Weights of a small image classifier: 123503 training examples.
Rows from block 4 of a small image classifier, named by matrix and row number. Rows with one number belong to one channel. Each number is 128 + 32 x the weight over its row's rms, rounded and kept within 0 to 255. All counts start at 0. Numbers have three digits each.
After each channel's rows are labels from the 100 images, of 14848, where the channel reaches its highest value: "place" is the part of the image that holds the peak. Only what is clearly more common there than usual is listed. The data: crops of objects in photos (Visual Genome). In brackets: how many of the 100, against the usual share in percent.
# convs0: first 3x3 conv (model.blocks.4.convs.0.weight, 96x96x3x3, each kernel summed), inputs 0-95
# convs1: second 3x3 conv (model.blocks.4.convs.1.weight, 96x96x3x3, transposed, each kernel summed), outputs 0-95

convs0.60:144094134123165115085121175110114104117152139141131150115140115022083062159128198097120121074180142125115055139133086147144106134173104079190106148136140136112078130146160120122171108122075117118139124127164151124164118157132126149187175178152083107148076159129124149142117059107096169155
convs1.60:085151059100135106142130137169108121148104134110078142091176112212110155125094127131094102172149087158126106123109163133075127122128161165086119120125136171089137094113115154117146085150097152162166133158135186177073149170204122108127065101168195161085187146133153100106112101100106093113
place: top centre (29 vs 11.7)

convs0.69:212128155164182072145116130115093104150123130113078137152095118111149105126109168098084173085097038116145132173121127097136091100213141125094122112157097085114129109110121113103088115215129131125137094203126103109132134147133132161130165163102165110126171158141108163114108084112068164100
convs1.69:126092083147111163134144184132096169093119188133167120104118163124116068149183086163146134140045142124034073129131151123150116145106091108135121143162124171113128108068118190103146165103116086197159114117128170087111114120131122196141127120123116135164159098149135104139123136150184083068
place: bottom centre (42 vs 11.7); bottom left (33 vs 9.8)

convs0.2:087129122150151078097023126173158112107161155125104209082159114137065108197127183134132081122138097126114103126144113070138149151125106152101117117102095155131106112157120107118106126168057135114147108095132163164156093070149132170203118125115112135057094127120100141099134123091129086116
convs1.2:174115106103128141160136161134135112088124088158115055089146112136189103114108110142159150151035134124130139112159188151114089130080119170143129159148083087133135157158138085176127113119188088102136102148105151082079111123146151193146121111139148179166138090143127056157099148052177154124
place: bottom right (27 vs 9.8); bottom left (25 vs 9.8)

convs0.90:098149103116103089214134138081108156148137190086106078126146139109055129112130128141137106137105114129147160155137186117131057096147105086139113120129118163145103166119147144121055157144146129131097123126100129129123089060141129229111113148148125157181193093122141086082101144167119185167
convs1.90:115084188108191222103102154105075133165130148143141122112149126136187156202137111139125061131090133102086112098109093107152104089148136170071109102136158116101186129094155144165112123084140129085161162170133038070147133133108111110157168133118161093148140129162108171138106098117128125130
place: middle right (31 vs 11.7)

convs0.11:169132107140077081111142120187123166155101054180148144155130162123127159116144064080114087147111046159092138145128124164158122138085124184124091125095179107105113085122154111148195122177167134120048140058151119086109126139107130084130098143151180096147123123113111126107156122152141177099
convs1.11:107120150127164207086163120151167160179136139089109139144086081207124093096142092145167141138178151074155137089087101128122110142136135095119052112190068177094122139111127162136116154096100165129149129159085105099095123119124062125131170136099112131093120202148133083126114188144110148132
place: top right (28 vs 9.8)

convs0.66:180084151115101174136138112124132134102130155128207120107151093202139087165092111100094118144173121119200182132201174113116133133094127087097147166102137144131059127149117108100090152133087126124103114110081096120098057135131126138178149118148086133149180152096104136070126201088131152121
convs1.66:102056142115130112172081131155159120143135142110072131108084159102112067121144126165159137137092126053070091156159146183137135127112102210161131080151130101086159115167145061147159162128170118117109167122120180135176176139150149162053119149106159138121131100102137149125134048122119148135
place: bottom centre (32 vs 11.7); bottom left (27 vs 9.8)

convs0.42:107120115133140096130108111125165164142081093134106110087140134151115069123096167120063063103174176114159157113108195185108192108128188127146184109134126154162131152142146117126116080080034115123134124139139159129128115117133136141173164126091125093130123154010130150106123176129136159111
convs1.42:142157127101127108128125151105087135084142124124212089142150136088150167147129099128169225156087139137115099142150114141190141156137108146074101125133132093088144147113137127145125164095106156167092064123092122153103139181101133098089129108099134105164090089240133081155087144137190113102
place: bottom centre (29 vs 11.7); bottom right (26 vs 9.8)

convs0.44:111125148132199096170107116152133146115133156071065114149166141119146145132138095039201088121098144138137122112078112114137078134151082111074135112106132100111177102108166162116094127172077142129138153132132110125226121129159121128180131098139217117080126150147146167071154158115119110115
convs1.44:158148147141081123102132168104122110152112098122164120093187116097092096151172136211080138081114193169141138123153144091133148102100109075113156141179126149145115072118068140112139149134175103151132113111144113152062131109150139173100143165078058149213122060104129087135117121174137132145
place: top centre (51 vs 11.7)

convs0.88:098097116068136107155118152114124083122101118171186185160159120070107149070021106170114165146122088122114155175147108098131113121170152142149121143133121107134046101138097126140128084143120109123231125161114151115167134139138130145118110122139143142210090152094115161126114100186108119100
convs1.88:158152159121160117085095141122029109124108156094089120119119177164107117197128189091140137100135174172138096128188085146164131156077091154135159109156161136103124172117118182136133178133117137212082101121105108164090117146113121142142123091047107132073108134175115150088138119102113129107
place: middle left (37 vs 11.7); top left (27 vs 9.8)

convs0.0:173165121176123130109160104116190177178119106095102116139104146125193129108111131128098140157138161147132086112121068040141151153103141110198121169128163151152102163079166195175149111140136145126156082099124123145102132196089123095142089213135097125138125105088107171131134151104152077117
convs1.0:107208157105118103141102109117183094133123053116135114135136147080086152109157131190151104087151075174108171069100183146116105105179062122156152111092127100136089158199119084106139140095124110129121142159107101164148137086133143089150195075186132132158130088161150098137139136119133169136
place: top centre (33 vs 11.7)

convs0.12:147153068118135151113122134116108127111141084090141075113151130124103238080134142149134117132106126132123118177127104083111105134091185140108120085130089141141112134129150064174045119171063122130207140097132094110194093130135132075066152147127100111171181123135169111131128122080096128126
convs1.12:150101122117126081120132156174092142162150113138159107128041119108122120088087137086121139130145122129127114153125130176048080131159114096236164115123105065140166099132141154115148132104146147049116087140069161161079130140121138170118158178102134152137125186155118186176124137168096125105
place: bottom left (39 vs 9.8)

convs0.62:099132144102214103084114129158133159162147166118129040181148110177082169090134049135079143088115145111167158089092184104096195132158125141103122101078151163105139165152140152111119088117121132116164163147120128134087135137181127167137084166108110171109166127108158108105151132084117173160
convs1.62:171163115124117148156140149099125130122062120121130107085104105133153131156085227177151120182137121154087108127101133147109123096126079079125118188115080115147144090125146092110143125163132168152115058139121180084132099117130075094106233146102136178134089167106102155175113096174130122100
place: bottom left (42 vs 9.8)

convs0.78:109145144077124149074124116139116069111096209162159141166125155056132147163138172123137138206106107128098106141086082083143136156140113189164195100127112082167073106121133191136164191174189145128098138169153125107120131126139130140091106125104111144163128146131077093089127163100115097127
convs1.78:170089188097118091117143097143179102135119127127069113127105132178139131153123058130111123055082119151119158133166153143106102123161112112190138154112142178166170127126137100150082168122087180074190196132109078139145146111098114125158060142146115098081148129100143131092161150192085111112
place: bottom left (27 vs 9.8)

convs0.72:119128150164173143076106111081088100169159162117159163108176137175078026117150137186164177110149072119131144121106202141141101101091152122131103146168104179145087077130171194126165158120078121125176123092138115165114117131092131149120109134143148133159141092092128120142132106063147109094
convs1.72:135117124133119122159138136175139103136128128167084122191134056091185152138092141093117107115117100167048150138076081163079125115122078118107132147135172112109156215076169109155106147119184141104128172133157104095144161098106179100123075110169110081111175119151152159103104131199146142114
place: top right (43 vs 9.8)

convs0.95:175104138117122138172083121164133092141149126160186151175105103151127071130080104084108154157153095131138169157115155092143129123164209129139085149113161175131197101136146049149122210129051146119133124133115118127086110133127120199100133143119120126126081141176179149104122165106146189135
convs1.95:077163198141141120096162143172131148137115154094092090083156190156100153131170137147150088092099163098129103093094082173116136168135075127109166170142083154115096170144092156118169068105170153133098111130115108102177157147103102132203113042114164125158143140119098141131125106142123058129
place: middle left (36 vs 11.7); bottom left (26 vs 9.8)

convs0.4:141122060120154182083222171136129144163070148109173115151128123237217160098096137061083122151124132118096086107155134138135059115175154121113097158101159114111097134107131068126093115143098124129107158107141156132136149143150124139095162170081144121133131129110097109142123140147160154132
convs1.4:146177157095113162188072111179148149105120090151115100072120135052071127177108094163141148110115185104172161145081138154127211108094139118166110132127131165169138095140130138126158172129124120075108141178089168125187119092116057081094113146163132133098119103123129105077164106137152133151
place: middle right (34 vs 11.7)

convs0.9:156155193146131206101139080135155126123165171134111092093134120187144115145122127076176139144107087119241152122125139091099172133085091090093117149130160143170102138135102128097131103103087107126132090069077128157160101124155123177167185120188134123141091134123072074131115162133151120123
convs1.9:135062137141163099113078205116091123123102108062120106138207076078099052146105205179099069148111151083086130137131162086137135140200133134119150120087151110153139100167132099132095140202133120139141134159146144128134180147122157113136131140067142127123101122115184146151121102130146131131
place: top centre (34 vs 11.7)

convs0.3:134123126134091173158161119170157131065081083058126116150115147150188138131166119084149116087100111148100129088159108125143117139102065169125123111136125096109123153135123135223151124121154152130108143157095093193161110143120131078157123202080153113044097148148067173120160139118138178110
convs1.3:148170146155137160120175094127112083100096119121125089084136105085146086133097098178126165168148145113125145117140140156065140153150083139121120096158069149175054124175132195101155097140140123155154144036142134139133146097137117098180117095092100160141156105121176089122134193148070105193
place: bottom right (25 vs 9.8)

convs0.45:172149151156131063000137096099141223124113113102141102108163137130112136126128091129137107132138134130109159094098093194123118128155157120137113154097137191129144149122141174153155144114206139128165093115086152098140113080109130122159179123097117119112112156120117072103133063104135133115
convs1.45:114116086151128120129153168133146083131104148122092136133136131130148111136100128121145083120147162147086120152149126012113157124102110105107109084186172074110132053050067132162108124112104157105089159119164172165079143175182148139123148131197125120194103129115144119181167120137173136145
place: top left (30 vs 9.8)

convs0.8:088095078120131161080112090237140113152086143116110143114115123134127137170113117122139165099079167130143156147150233165139120114102086150136170180138093129179091150158164072139116148081131141130090107183109155108137160077121127120109116119140138106128101100120164158151116182208117097155
convs1.8:086157168209172110119102140119122173102178116178109097178110155119110097110128182105118156160149165128122158151148109101089121177109133146098089106149141124084077134115077120133127144181141132210095152095165076169129117162111133134141147128128119144128158128114095105038103101051085175094
place: top centre (31 vs 11.7); top left (29 vs 9.8)

convs0.77:087173143149147182087100221114124075149126107165119117122153138151216115173118142144159109124085139108147157154148112113126151122173147164145129132172158122156109118090116177108110117102225104124093145148113123137119152191154122161147121068089161112081122126168087102134131090102112068066
convs1.77:178075153104118080188156121123134108079112160106135097124157148067064131100138166139131151114147128151131145116068154149090117137129143109171196152094121104096118137139118135098136147121073134075165080131154141149113081094121128120129156174229084130125105151089142188171135160180138107058
place: bottom left (30 vs 9.8)