A small image classifier, trained from scratch: norm layernorm, 123503 training examples.
Rows from block 4 of a small image classifier, named by matrix and row number. Rows with one number belong to one channel. Each number is 200 + 30 x the weight over its row's rms, rounded and kept within 0 to 999. All counts start at 0. After the name is the row's rms in percent of the matrix's.
After each channel's rows are labels from the 100 images, of 14848, where the channel reaches its highest value: "patch colour" is the nearest of a few named colours to the mean colour under the peak. Only what is clearly more common there than usual is listed. The data: crops of objects in photos (Visual Genome).
# convs0: first 3x3 conv (model.blocks.4.convs.0.weight, 96x96x3x3, each kernel summed), inputs 0-95
# convs1: second 3x3 conv (model.blocks.4.convs.1.weight, 96x96x3x3, transposed, each kernel summed), outputs 0-95

convs0.83,140,194,198,179,186,167,252,178,225,153,219,179,222,180,227,198,173,202,126,199,185,204,206,296,200,189,219,185,173,227,234,222,204,164,195,219,179,171,170,199,134,206,251,195,188,188,178,202,217,176,209,214,222,214,226,139,203,168,177,150,198,166,185,266,192,199,167,193,208,211,213,189,213,180,244,185,197,121,184,219,164,195,234,220,181,260,196,189,238,189,158,208,283,209,202,189,191
convs1.83,119,248,210,231,166,264,163,178,240,238,144,213,149,195,196,218,168,171,209,206,190,227,174,126,198,240,202,225,183,182,222,223,215,201,144,212,250,227,211,189,231,219,181,245,184,192,229,147,197,244,205,210,206,184,196,206,207,170,199,209,179,227,271,167,240,213,189,189,202,213,159,166,198,171,186,140,239,184,222,206,251,179,176,148,226,179,196,184,212,168,160,217,157,192,254,204,228
patch colour: brown

convs0.39,108,202,194,164,213,196,179,228,158,188,199,212,188,197,245,217,170,244,225,187,159,203,208,155,165,173,246,158,236,169,225,167,204,195,207,217,198,217,219,227,179,189,222,189,109,158,232,193,192,233,181,229,248,252,202,151,216,213,230,255,201,217,168,196,192,204,225,192,123,210,160,202,242,201,196,93,204,143,198,154,196,230,231,195,203,177,216,195,209,181,182,204,202,205,176,171,174
convs1.39,078,249,233,216,184,236,225,187,228,212,233,233,203,194,177,184,232,197,194,220,170,183,269,277,187,177,172,220,120,209,182,229,190,218,169,188,218,203,195,156,201,206,127,229,255,145,200,232,207,181,241,126,175,194,206,200,165,186,176,180,183,227,183,209,167,194,195,210,226,194,185,220,193,157,238,190,273,153,219,215,213,177,189,150,202,225,189,180,166,180,225,229,237,225,194,215,179
patch colour: pink

convs0.10,099,205,146,184,158,221,226,206,216,173,176,203,189,199,205,189,177,190,168,209,198,206,221,204,217,178,226,177,199,197,222,302,181,241,211,190,193,193,182,233,145,200,178,209,162,181,204,277,196,179,223,193,172,196,204,162,197,189,160,185,192,166,227,277,210,204,273,181,187,151,201,173,237,175,170,173,200,144,191,200,182,137,198,185,168,217,202,245,239,157,156,203,132,222,198,212,218
convs1.10,108,246,201,211,183,183,167,226,190,194,335,217,208,169,232,211,156,162,192,245,165,218,227,188,196,145,197,191,181,236,195,159,193,199,172,214,240,169,227,170,258,204,206,180,190,220,214,153,207,192,208,201,233,224,188,214,180,168,243,178,196,221,176,159,228,139,172,210,193,133,172,196,174,243,215,221,173,211,235,226,216,245,180,200,211,212,232,203,186,216,224,183,161,220,169,171,189
patch colour: pink

convs0.43,179,151,193,242,208,192,205,297,200,245,163,210,237,179,151,184,198,193,220,194,170,186,135,223,162,175,193,213,215,211,174,174,184,195,194,168,127,217,226,164,225,184,157,196,196,189,200,207,204,206,198,232,214,138,190,189,226,209,177,204,229,160,187,145,195,207,175,226,219,241,170,243,195,202,210,160,203,163,164,195,193,191,167,183,203,217,175,192,201,250,214,196,290,186,203,127,168
convs1.43,142,152,183,161,184,205,182,132,203,175,211,221,205,207,199,246,190,191,226,203,195,179,181,164,187,215,190,224,223,205,191,173,220,201,174,201,247,203,156,191,117,203,187,201,148,189,224,200,290,204,252,240,181,189,228,137,164,210,216,191,227,184,220,234,256,193,157,218,227,209,151,175,237,218,194,252,182,201,202,226,289,218,221,220,203,169,189,193,228,160,203,192,157,174,213,215,213
patch colour: orange

convs0.75,090,177,208,238,187,146,220,194,189,164,214,208,166,223,186,234,160,186,225,188,226,189,204,222,198,228,124,227,272,226,211,199,163,240,204,236,226,205,139,179,174,193,172,232,229,194,258,236,167,169,175,170,230,166,177,201,210,207,140,162,240,262,205,180,208,197,195,225,236,254,225,199,196,215,186,250,198,215,203,242,234,162,233,184,198,185,218,225,195,200,234,176,130,235,212,168,202
convs1.75,074,188,197,139,237,244,209,161,195,162,146,253,188,170,233,204,235,231,197,161,170,219,209,165,189,186,224,183,153,189,218,219,248,226,229,165,184,242,257,252,233,175,214,182,182,205,204,224,250,194,194,253,202,198,194,183,174,244,205,239,203,149,217,202,166,235,189,173,180,172,126,238,221,176,175,177,202,223,224,138,187,245,183,227,197,220,202,153,228,205,183,224,197,175,190,226,161
patch colour: pink

convs0.25,125,283,223,206,210,170,267,175,194,192,205,226,157,179,199,198,199,220,207,217,154,185,213,235,168,174,203,162,195,230,272,182,223,257,194,216,184,164,166,162,167,198,170,212,197,208,190,182,180,197,184,216,186,233,136,216,182,181,200,180,220,212,147,189,197,196,251,217,175,153,170,172,217,225,129,133,208,175,168,169,202,254,169,180,135,212,186,219,177,229,180,189,214,201,217,164,209
convs1.25,114,152,214,253,209,217,166,272,202,177,241,214,274,228,190,184,226,231,225,217,192,234,224,182,184,205,140,223,180,157,162,169,183,175,208,250,253,184,220,193,186,207,205,202,256,200,179,134,188,174,178,191,185,194,235,218,222,193,153,218,201,180,211,191,202,161,145,199,249,229,160,252,182,189,194,168,176,181,242,204,222,203,253,206,167,265,197,193,174,190,181,217,147,186,196,210,201
patch colour: pink

convs0.18,099,253,220,163,207,181,165,211,192,175,223,203,192,203,197,171,247,180,172,201,191,214,214,199,191,214,209,157,204,216,184,222,198,219,218,163,218,214,281,171,176,198,140,203,214,171,215,204,133,177,239,150,185,205,189,234,188,213,198,175,159,214,233,266,217,188,168,159,167,231,203,203,251,198,219,205,197,237,153,210,195,166,240,199,145,251,190,211,226,140,283,198,214,184,203,136,210
convs1.18,104,210,175,149,208,171,210,186,173,185,165,175,256,219,195,181,160,178,241,199,174,169,206,204,221,190,206,183,200,218,173,223,212,200,170,171,167,186,96,213,237,183,226,227,222,238,180,246,195,233,210,183,218,183,250,202,214,272,192,236,124,217,190,176,228,258,207,215,195,191,145,228,167,151,217,188,253,165,193,178,212,212,177,205,218,187,243,206,159,229,238,206,212,232,171,238,196
patch colour: white; pink

convs0.68,088,186,203,207,209,224,199,195,190,180,215,223,188,159,141,186,173,215,218,162,200,181,225,225,166,184,171,198,234,261,204,138,181,218,192,218,225,177,204,198,213,191,189,183,249,194,170,208,142,212,187,175,205,237,216,132,165,198,175,200,178,232,240,216,179,199,287,191,215,179,161,191,266,206,163,240,202,202,203,206,163,219,286,171,172,211,165,178,176,190,182,198,159,180,196,279,161
convs1.68,064,221,184,189,236,182,160,216,230,255,217,177,232,230,255,221,213,230,228,207,168,179,210,196,239,180,197,210,148,185,201,204,179,231,200,156,190,226,164,169,192,207,211,192,195,179,225,217,215,203,194,223,180,193,168,240,178,153,242,140,203,95,172,185,208,178,144,186,167,181,235,221,173,172,208,198,212,170,193,264,205,238,172,213,157,242,211,271,244,200,216,232,163,222,237,193,189
patch colour: black

convs0.51,101,199,166,214,182,187,246,235,213,205,189,154,258,253,215,233,199,277,152,229,220,203,203,169,182,184,161,164,203,251,223,252,188,263,209,201,168,188,243,166,167,215,180,223,150,213,146,164,232,190,208,209,192,215,249,203,206,202,169,217,158,218,212,186,207,201,196,234,166,206,198,232,223,195,167,226,198,164,185,197,141,171,194,224,214,233,152,231,206,122,194,212,240,167,196,228,186
convs1.51,079,172,206,194,174,204,231,163,157,175,197,206,219,217,220,147,168,119,216,173,110,197,175,231,223,175,181,219,228,191,162,152,259,177,188,209,214,224,181,231,219,179,209,210,212,197,215,262,194,184,182,189,217,134,232,193,220,213,172,217,191,199,231,234,214,185,193,208,188,204,196,216,227,181,163,208,283,190,259,165,243,184,188,194,222,161,251,197,215,208,216,207,201,264,171,186,244
patch colour: brown

convs0.84,090,312,197,204,237,172,198,174,192,199,186,195,192,204,260,235,247,118,201,175,188,198,220,200,194,207,238,216,177,178,219,204,160,142,196,210,239,203,238,232,187,181,233,235,200,228,206,162,220,169,218,162,192,199,175,239,192,181,152,204,185,163,223,203,204,197,276,177,234,198,210,203,198,132,238,238,196,204,202,177,205,219,180,171,207,186,180,200,176,186,178,177,225,253,217,266,204
convs1.84,081,83,187,180,169,255,195,230,180,215,248,214,206,208,204,177,199,242,137,237,222,197,195,201,173,279,191,240,242,212,176,222,151,247,158,177,174,186,216,199,190,169,167,190,222,191,225,221,200,211,208,244,203,183,262,133,162,207,222,195,209,207,210,197,176,226,207,225,159,170,188,149,215,263,199,209,206,196,215,201,191,177,234,200,205,184,223,207,171,170,238,177,189,193,194,226,179
patch colour: black

convs0.67,092,153,186,248,193,178,230,217,168,183,210,178,216,251,217,107,260,193,188,201,198,197,217,191,163,196,249,238,183,235,191,194,215,187,204,181,182,203,236,183,131,241,189,234,244,261,208,188,215,212,198,174,194,172,170,210,187,214,204,222,189,224,242,171,213,194,244,194,127,226,187,191,216,212,192,200,197,200,209,168,228,163,298,195,168,231,216,193,206,231,197,230,152,148,181,180,209
convs1.67,089,212,159,187,224,179,213,201,199,227,210,240,178,201,205,273,152,198,276,203,136,238,162,209,189,185,196,170,203,200,183,179,158,229,178,177,205,204,178,234,231,180,191,179,186,133,229,178,184,212,231,174,201,261,244,172,177,226,175,211,205,179,205,213,170,177,185,163,232,208,184,208,216,176,189,217,162,253,238,221,149,203,178,161,174,201,210,173,240,172,224,221,241,265,280,209,205
patch colour: white; pink

convs0.38,088,164,245,198,200,249,161,263,234,190,227,194,169,178,197,178,242,212,198,184,172,199,187,189,207,162,185,228,285,245,163,242,231,186,191,174,220,215,194,188,188,192,271,199,200,259,204,167,236,207,199,207,192,246,169,126,203,209,159,129,167,215,225,206,179,199,243,201,222,190,209,172,189,238,181,230,201,173,168,156,217,258,230,219,193,227,160,163,217,168,169,207,194,211,177,200,195
convs1.38,073,163,193,197,163,182,181,193,167,193,151,164,200,209,240,181,212,175,201,230,205,269,206,191,193,174,229,263,135,221,262,175,202,200,152,199,213,234,189,217,207,198,200,243,237,210,200,193,190,232,209,224,191,184,239,238,158,144,198,222,190,184,190,194,174,251,172,223,217,200,170,171,203,219,138,178,234,234,170,204,210,180,198,152,195,126,283,245,168,243,215,176,207,204,190,217,215
patch colour: black

convs0.24,116,168,199,194,186,217,142,199,206,212,163,188,180,196,236,154,214,236,160,177,175,187,189,182,240,205,214,203,259,208,192,164,241,131,200,184,241,223,199,197,242,226,183,226,221,202,194,198,182,186,149,231,202,208,261,237,208,212,206,227,264,201,150,249,215,191,217,179,164,221,244,205,186,167,206,194,202,209,255,217,239,179,195,239,188,230,228,189,192,165,148,203,159,200,181,261,287
convs1.24,085,203,187,186,200,201,318,182,196,216,183,184,230,200,212,249,195,181,169,218,252,267,205,243,192,185,180,222,151,171,225,203,216,235,218,223,165,190,182,189,179,241,205,198,234,191,213,171,208,237,200,161,199,204,193,135,171,160,228,206,179,157,212,176,194,188,205,119,245,182,197,122,168,182,208,207,164,204,185,205,224,249,244,197,225,160,209,204,225,202,248,191,214,190,197,185,176
patch colour: black

convs0.74,086,218,179,226,158,198,257,256,214,151,248,197,187,156,162,139,182,192,187,227,239,205,188,228,197,218,198,251,205,103,216,218,218,118,198,215,186,206,228,174,201,204,225,220,171,144,205,186,205,188,232,208,182,192,222,226,190,196,249,233,177,172,208,162,196,203,190,230,233,245,194,214,164,241,246,176,207,149,200,184,241,218,202,173,194,216,193,199,175,208,121,201,176,214,176,190,194
convs1.74,110,201,211,179,221,219,151,209,112,206,192,205,224,228,231,217,222,158,223,172,199,178,214,173,204,178,189,206,188,228,208,190,239,237,247,146,212,173,214,258,192,183,241,201,197,227,208,188,183,204,190,190,215,168,114,168,262,139,156,214,190,196,172,189,178,217,203,218,177,203,211,247,200,145,187,243,137,189,182,203,189,186,183,220,207,203,145,189,218,225,213,216,237,244,237,256,246
patch colour: black

convs0.7,080,194,197,267,253,229,194,175,197,172,205,188,187,170,171,231,200,199,181,170,170,179,160,150,188,165,212,209,239,178,156,208,173,197,211,145,144,228,136,254,138,194,227,217,244,196,199,216,176,151,213,204,209,222,188,199,205,225,178,187,268,241,208,177,215,197,179,182,226,184,239,247,191,194,211,138,199,179,211,198,159,245,254,191,169,218,210,182,201,180,210,267,151,194,230,186,193
convs1.7,142,214,200,175,224,226,192,185,249,201,185,200,220,261,192,217,162,188,172,262,170,245,208,255,286,168,181,167,147,232,179,174,186,203,202,208,263,214,209,178,192,181,181,183,188,201,131,191,160,284,224,173,169,217,188,238,203,189,217,239,185,186,171,226,168,162,228,212,205,183,206,128,173,215,174,217,194,220,187,197,196,147,204,175,196,227,217,231,213,153,197,183,190,241,226,191,212
patch colour: black