{"rotation_deg": 10, "arch": "resnet", "norm": "layernorm", "kernel_size": 3, "dropout": 0.05, "loss": "cross_entropy", "head_dropout": 0.2, "init": "lecun_normal", "optimizer": "muon", "momentum": 0.95, "orthogonalizer": "newton_schulz_5", "adamw_lr_other_params": 0.0026, "epochs": 18.9, "final_lr_fraction": 0}
Rows from block 9, named by matrix and row number. Rows with one number belong to one channel. Each number is 128 + 32 x the weight over its row's rms, rounded and kept within 0 to 255. All counts start at 0. After the name is the row's rms in percent of the matrix's.
# convs0: first 3x3 conv, stride 2 (model.blocks.9.convs.0.weight, 192x96x3x3), inputs 0-9, a 3x3 kernel for each
# convs1: second 3x3 conv (model.blocks.9.convs.1.weight, 192x192x3x3, transposed), outputs 0-9, a 3x3 kernel for each
convs0.96 093 [147 164 192 186 133 194 157 107 118 169 149 137 174 140 169 125 110  45 120 112 116 128 134 137 125 104 128  95 116  96 154 134 134 161  73 155 168 171 160 153 165  79 128 191 124  93 105  96 139 123 136 118 126  91 175 139 144 142 183 154 161 127 134 143 159 162 109 140 168 129 108 104 153 110  84 166 123 145 167 113  77 163 112 153 115  89 141  95 108 115]
convs1.96 071 [182 212 160 156 169 152 175 188 124 138 189 202 121  99 134 136  75  65 137 139 142 128 144 142  94 107 138 197 139  99 148 144 121 147 151 146 134 161 159 125 111 172 134  70 139 126  85 140 152 183 197 121 134 195 128 109 163 161 175 170 107  97  92  92  92 105 120 106 153 115 118 133 119 127 156  95 119 105 124 134 137 123 119 125 157 145 139 106  92 100]
convs0.97 108 [127 109  78 126  88  92 131 114  81  98 108 106 105  95 128 106 129 110 192 140 146 139 162 146 130 168 194 116 110 100  95 128 157 122 237 180 148 138 146 134 125 155 144  57  86 145 146 115 120 125 133  88 116 100 106 144  39  80  78  72  73 115 121  82 131 114 136 153  86 140 165  89 166 146 185 155 114 130 114  75  60 121 135 105 127  95 107 131 147 150]
convs1.97 107 [179 188 156 157 134 130 119 147 109 146 140 101 168 118 146 188 141 129 104 145  92 116  77 103 149 124 150  89  80 132 110  87 127 121 153 146 133 146 201  86 115 184 106 110 131  75  86  97  70 143 127 115 126 161 151 187 221 154 154 174 136  82 116 110 124 120  72  94 124 108 112 113 172 135 113 215 168 109 145 125 159  85  93  84 147 154 119 120 121  90]
convs0.98 096 [154 161 150 116 111  96 150 110 115 159 136 182 147 154 120 115  68  95 141 110 161 153  67 101 146  95  99 145  93 113 142 122  82 169  95 107 129  95 117 112  77 120  75 147 103 162 192 211 148 197 188 107 163 182  84 165 107 105 117 191 116 144 128 116 132 181 104 109 128 109 117 160 150 174 155 163 191  91 120 126 120  96 147 133 153 192 150  65 197 201]
convs1.98 089 [132 145 155 109  92  93 152 101  60  93 116 108 171 150 142 105 161 177 139  99 123  84 131  81  76 117 114 127 158 162 155 124 124 141 118 147  94 131 140  86 114 110 130 113  97 169 138 139 180  99 131 190 142 138 111 150 181 114 138 124  85 135  83 155  87  96 106  83  92 100  72 105 102 160 126 192 149 123 144 121 114 112  87 105 115 118 132 121 135 111]
convs0.99 104 [144  87 107 118  97 144 146  95  99 142  75 114 161 139 131 188 156 185  53  61 111 134 113 127  99 179 139 119 134 140  99 148 158  86  75 123  84 162 133 140 154 133 146 173 119 143 127  85  90 128 103 117 140  85  76 103 108  92 141  94 132  88  91 151 213 138 127 143 130 108 120  96  97 139 145  96 200 184 118 187 133 112 138 184 101 126 124 147 140 153]
convs1.99 097 [168 213 177 169 133  75 144  86 151 136  99 114 127 144 128  71 126 124 176 145 146 144 127 114 148 134 107 150 177 157 120 170 115 200 167 220 119 171 162 109 140 184  97  87 152 188 166 118 193 115 145 121 133 159  99 103 133 129 124 118 107  55  87  97  99 157  96 123 137 154 130 125 134 107 117  96 141  97 100 132  80  86  64 119 150 160 206 169 173 178]
convs0.100 107 [168 153  97 125 128 114 170 142 122 161 144 140 116 163 162 113 100 124 167 158 123  83 118  96 112 100 103 107 100  97  97 110  78 109 119 113 167 125  98 130 166 137 174 161 146 114 144 114 144 156 120 138 108 157 166 153 181 157 214 141 137 145 127 145 136 113  76 100 108 113  84 111 141 119 150 129 105 148 117 155 139 145  79 143 143 134 129 133  96 131]
convs1.100 107 [217 186 165 163 136 114 143 143 152 106 137 143 188 118 138 182 140 148 175 157 123 126 132 113 146 139 104 103 112 145 116 133 153 134 125 109 131 106  55 116 121 102 103 119 131  98  62 124  76 102 109  75  99 149 181 173 155 103 118 165 127 158 166  61 108  79 100 153 132 155 173 152 131 108 107  85  86 173 183 132 142 125 129 181 179 143 177 152 107 125]
convs0.101 091 [129 107 168 144 119 109  94  57  92  80 144 158  71 102 127 110 162 194 138 143 155 134 110 155 119 145 194 172 180 170 157 153 143 125 146 100 111 100 143 104 129 143  57  73 153 142 136 141 129 124 126  95  91 121 154 207 192 171 208 195 150 188 122 179 206 171 137 160 184 151 115 145 111  83 120  71  96 143  93 112 141  77  45  66 109  79  88 118 123 159]
convs1.101 073 [160  90 125 143 123 163  89 137 121 146 139 125 159 137  70 167 132 116  74 110 114 102 149 108 145 144 125  87 133 132 115 137 136 154 141 111  68 128 142 113 124 130 131 110 140 103 147  95 118 153 108 175 164 196 126 102  60 121 110 100 110 155 175 107  66  99  99  92 122 116 173 167  98  90  89 107 109 132 140 143 141 123 105  89 104 109 127 172 171 171]
convs0.102 104 [161 134 109  82 102 103 162 112  74 100 147 124 120 148 100 180 190 166 160 173 201 148 128 167  77  84  61 111  92  95 122 136 108 116 102 119 199 171 185 163 175 169 124 163 134 153 190 155  49  96 122  54  83  98 119 136  92 122 124 103 111 134 150 171 148  91  84 160 104 148 194 195 143 152 155 133 151 100 104 175 173  99 103  86 157 138 111 100 184 122]
convs1.102 105 [162 172 133 134 105 121 144 142 131 175 157 147 186 106  56 214 136 128 118 163 184 108 101 118 118  96 120  95 130 116 100 123 115 136 164 133 143 138 152 117 106 125 124 128 176  87  79  92 131 150 128  41  97  97 185 173 222 111 107 134 169 197 192 107 171 153 137 184 176 152 159 195 152 118  84 134 123 112 128 105  88 139 142 108  70  85 100  79  80  94]
convs0.103 095 [153 159 175 159 158 134 137 141  96 151 103 130 147 131 126 166  91  81  88 128  92 171 123 164 159 121 136 134 116 120 136 140 145 119 125 102 140 194 185  88 116 119  61  95 112 145 119 110 152 154  97 125 126 112 117 147 192 107 131 123 149 132 125 125 145 155 139 140 138 118  83 114 140 172 166 120  96 120 181 153 210 139 185 217 168 183 201 164 149 115]
convs1.103 081 [143 156 135 206 153 116 114 151  99 129 194 189  67 116 121  88 110  99 204 121 137 170 148 150 115 120  98 146 108 121 121 129 146 157 120 134  98  88 119 128 147 121 141 160 123 152 150 148 144 155 119 169 142 102 148 121 116 112 114 112 159  96 122 106 121 139 164 149 159  78  85  96 147 134 107  91 117  95 117 147  94 167 180 174 106 167 150 111 105  81]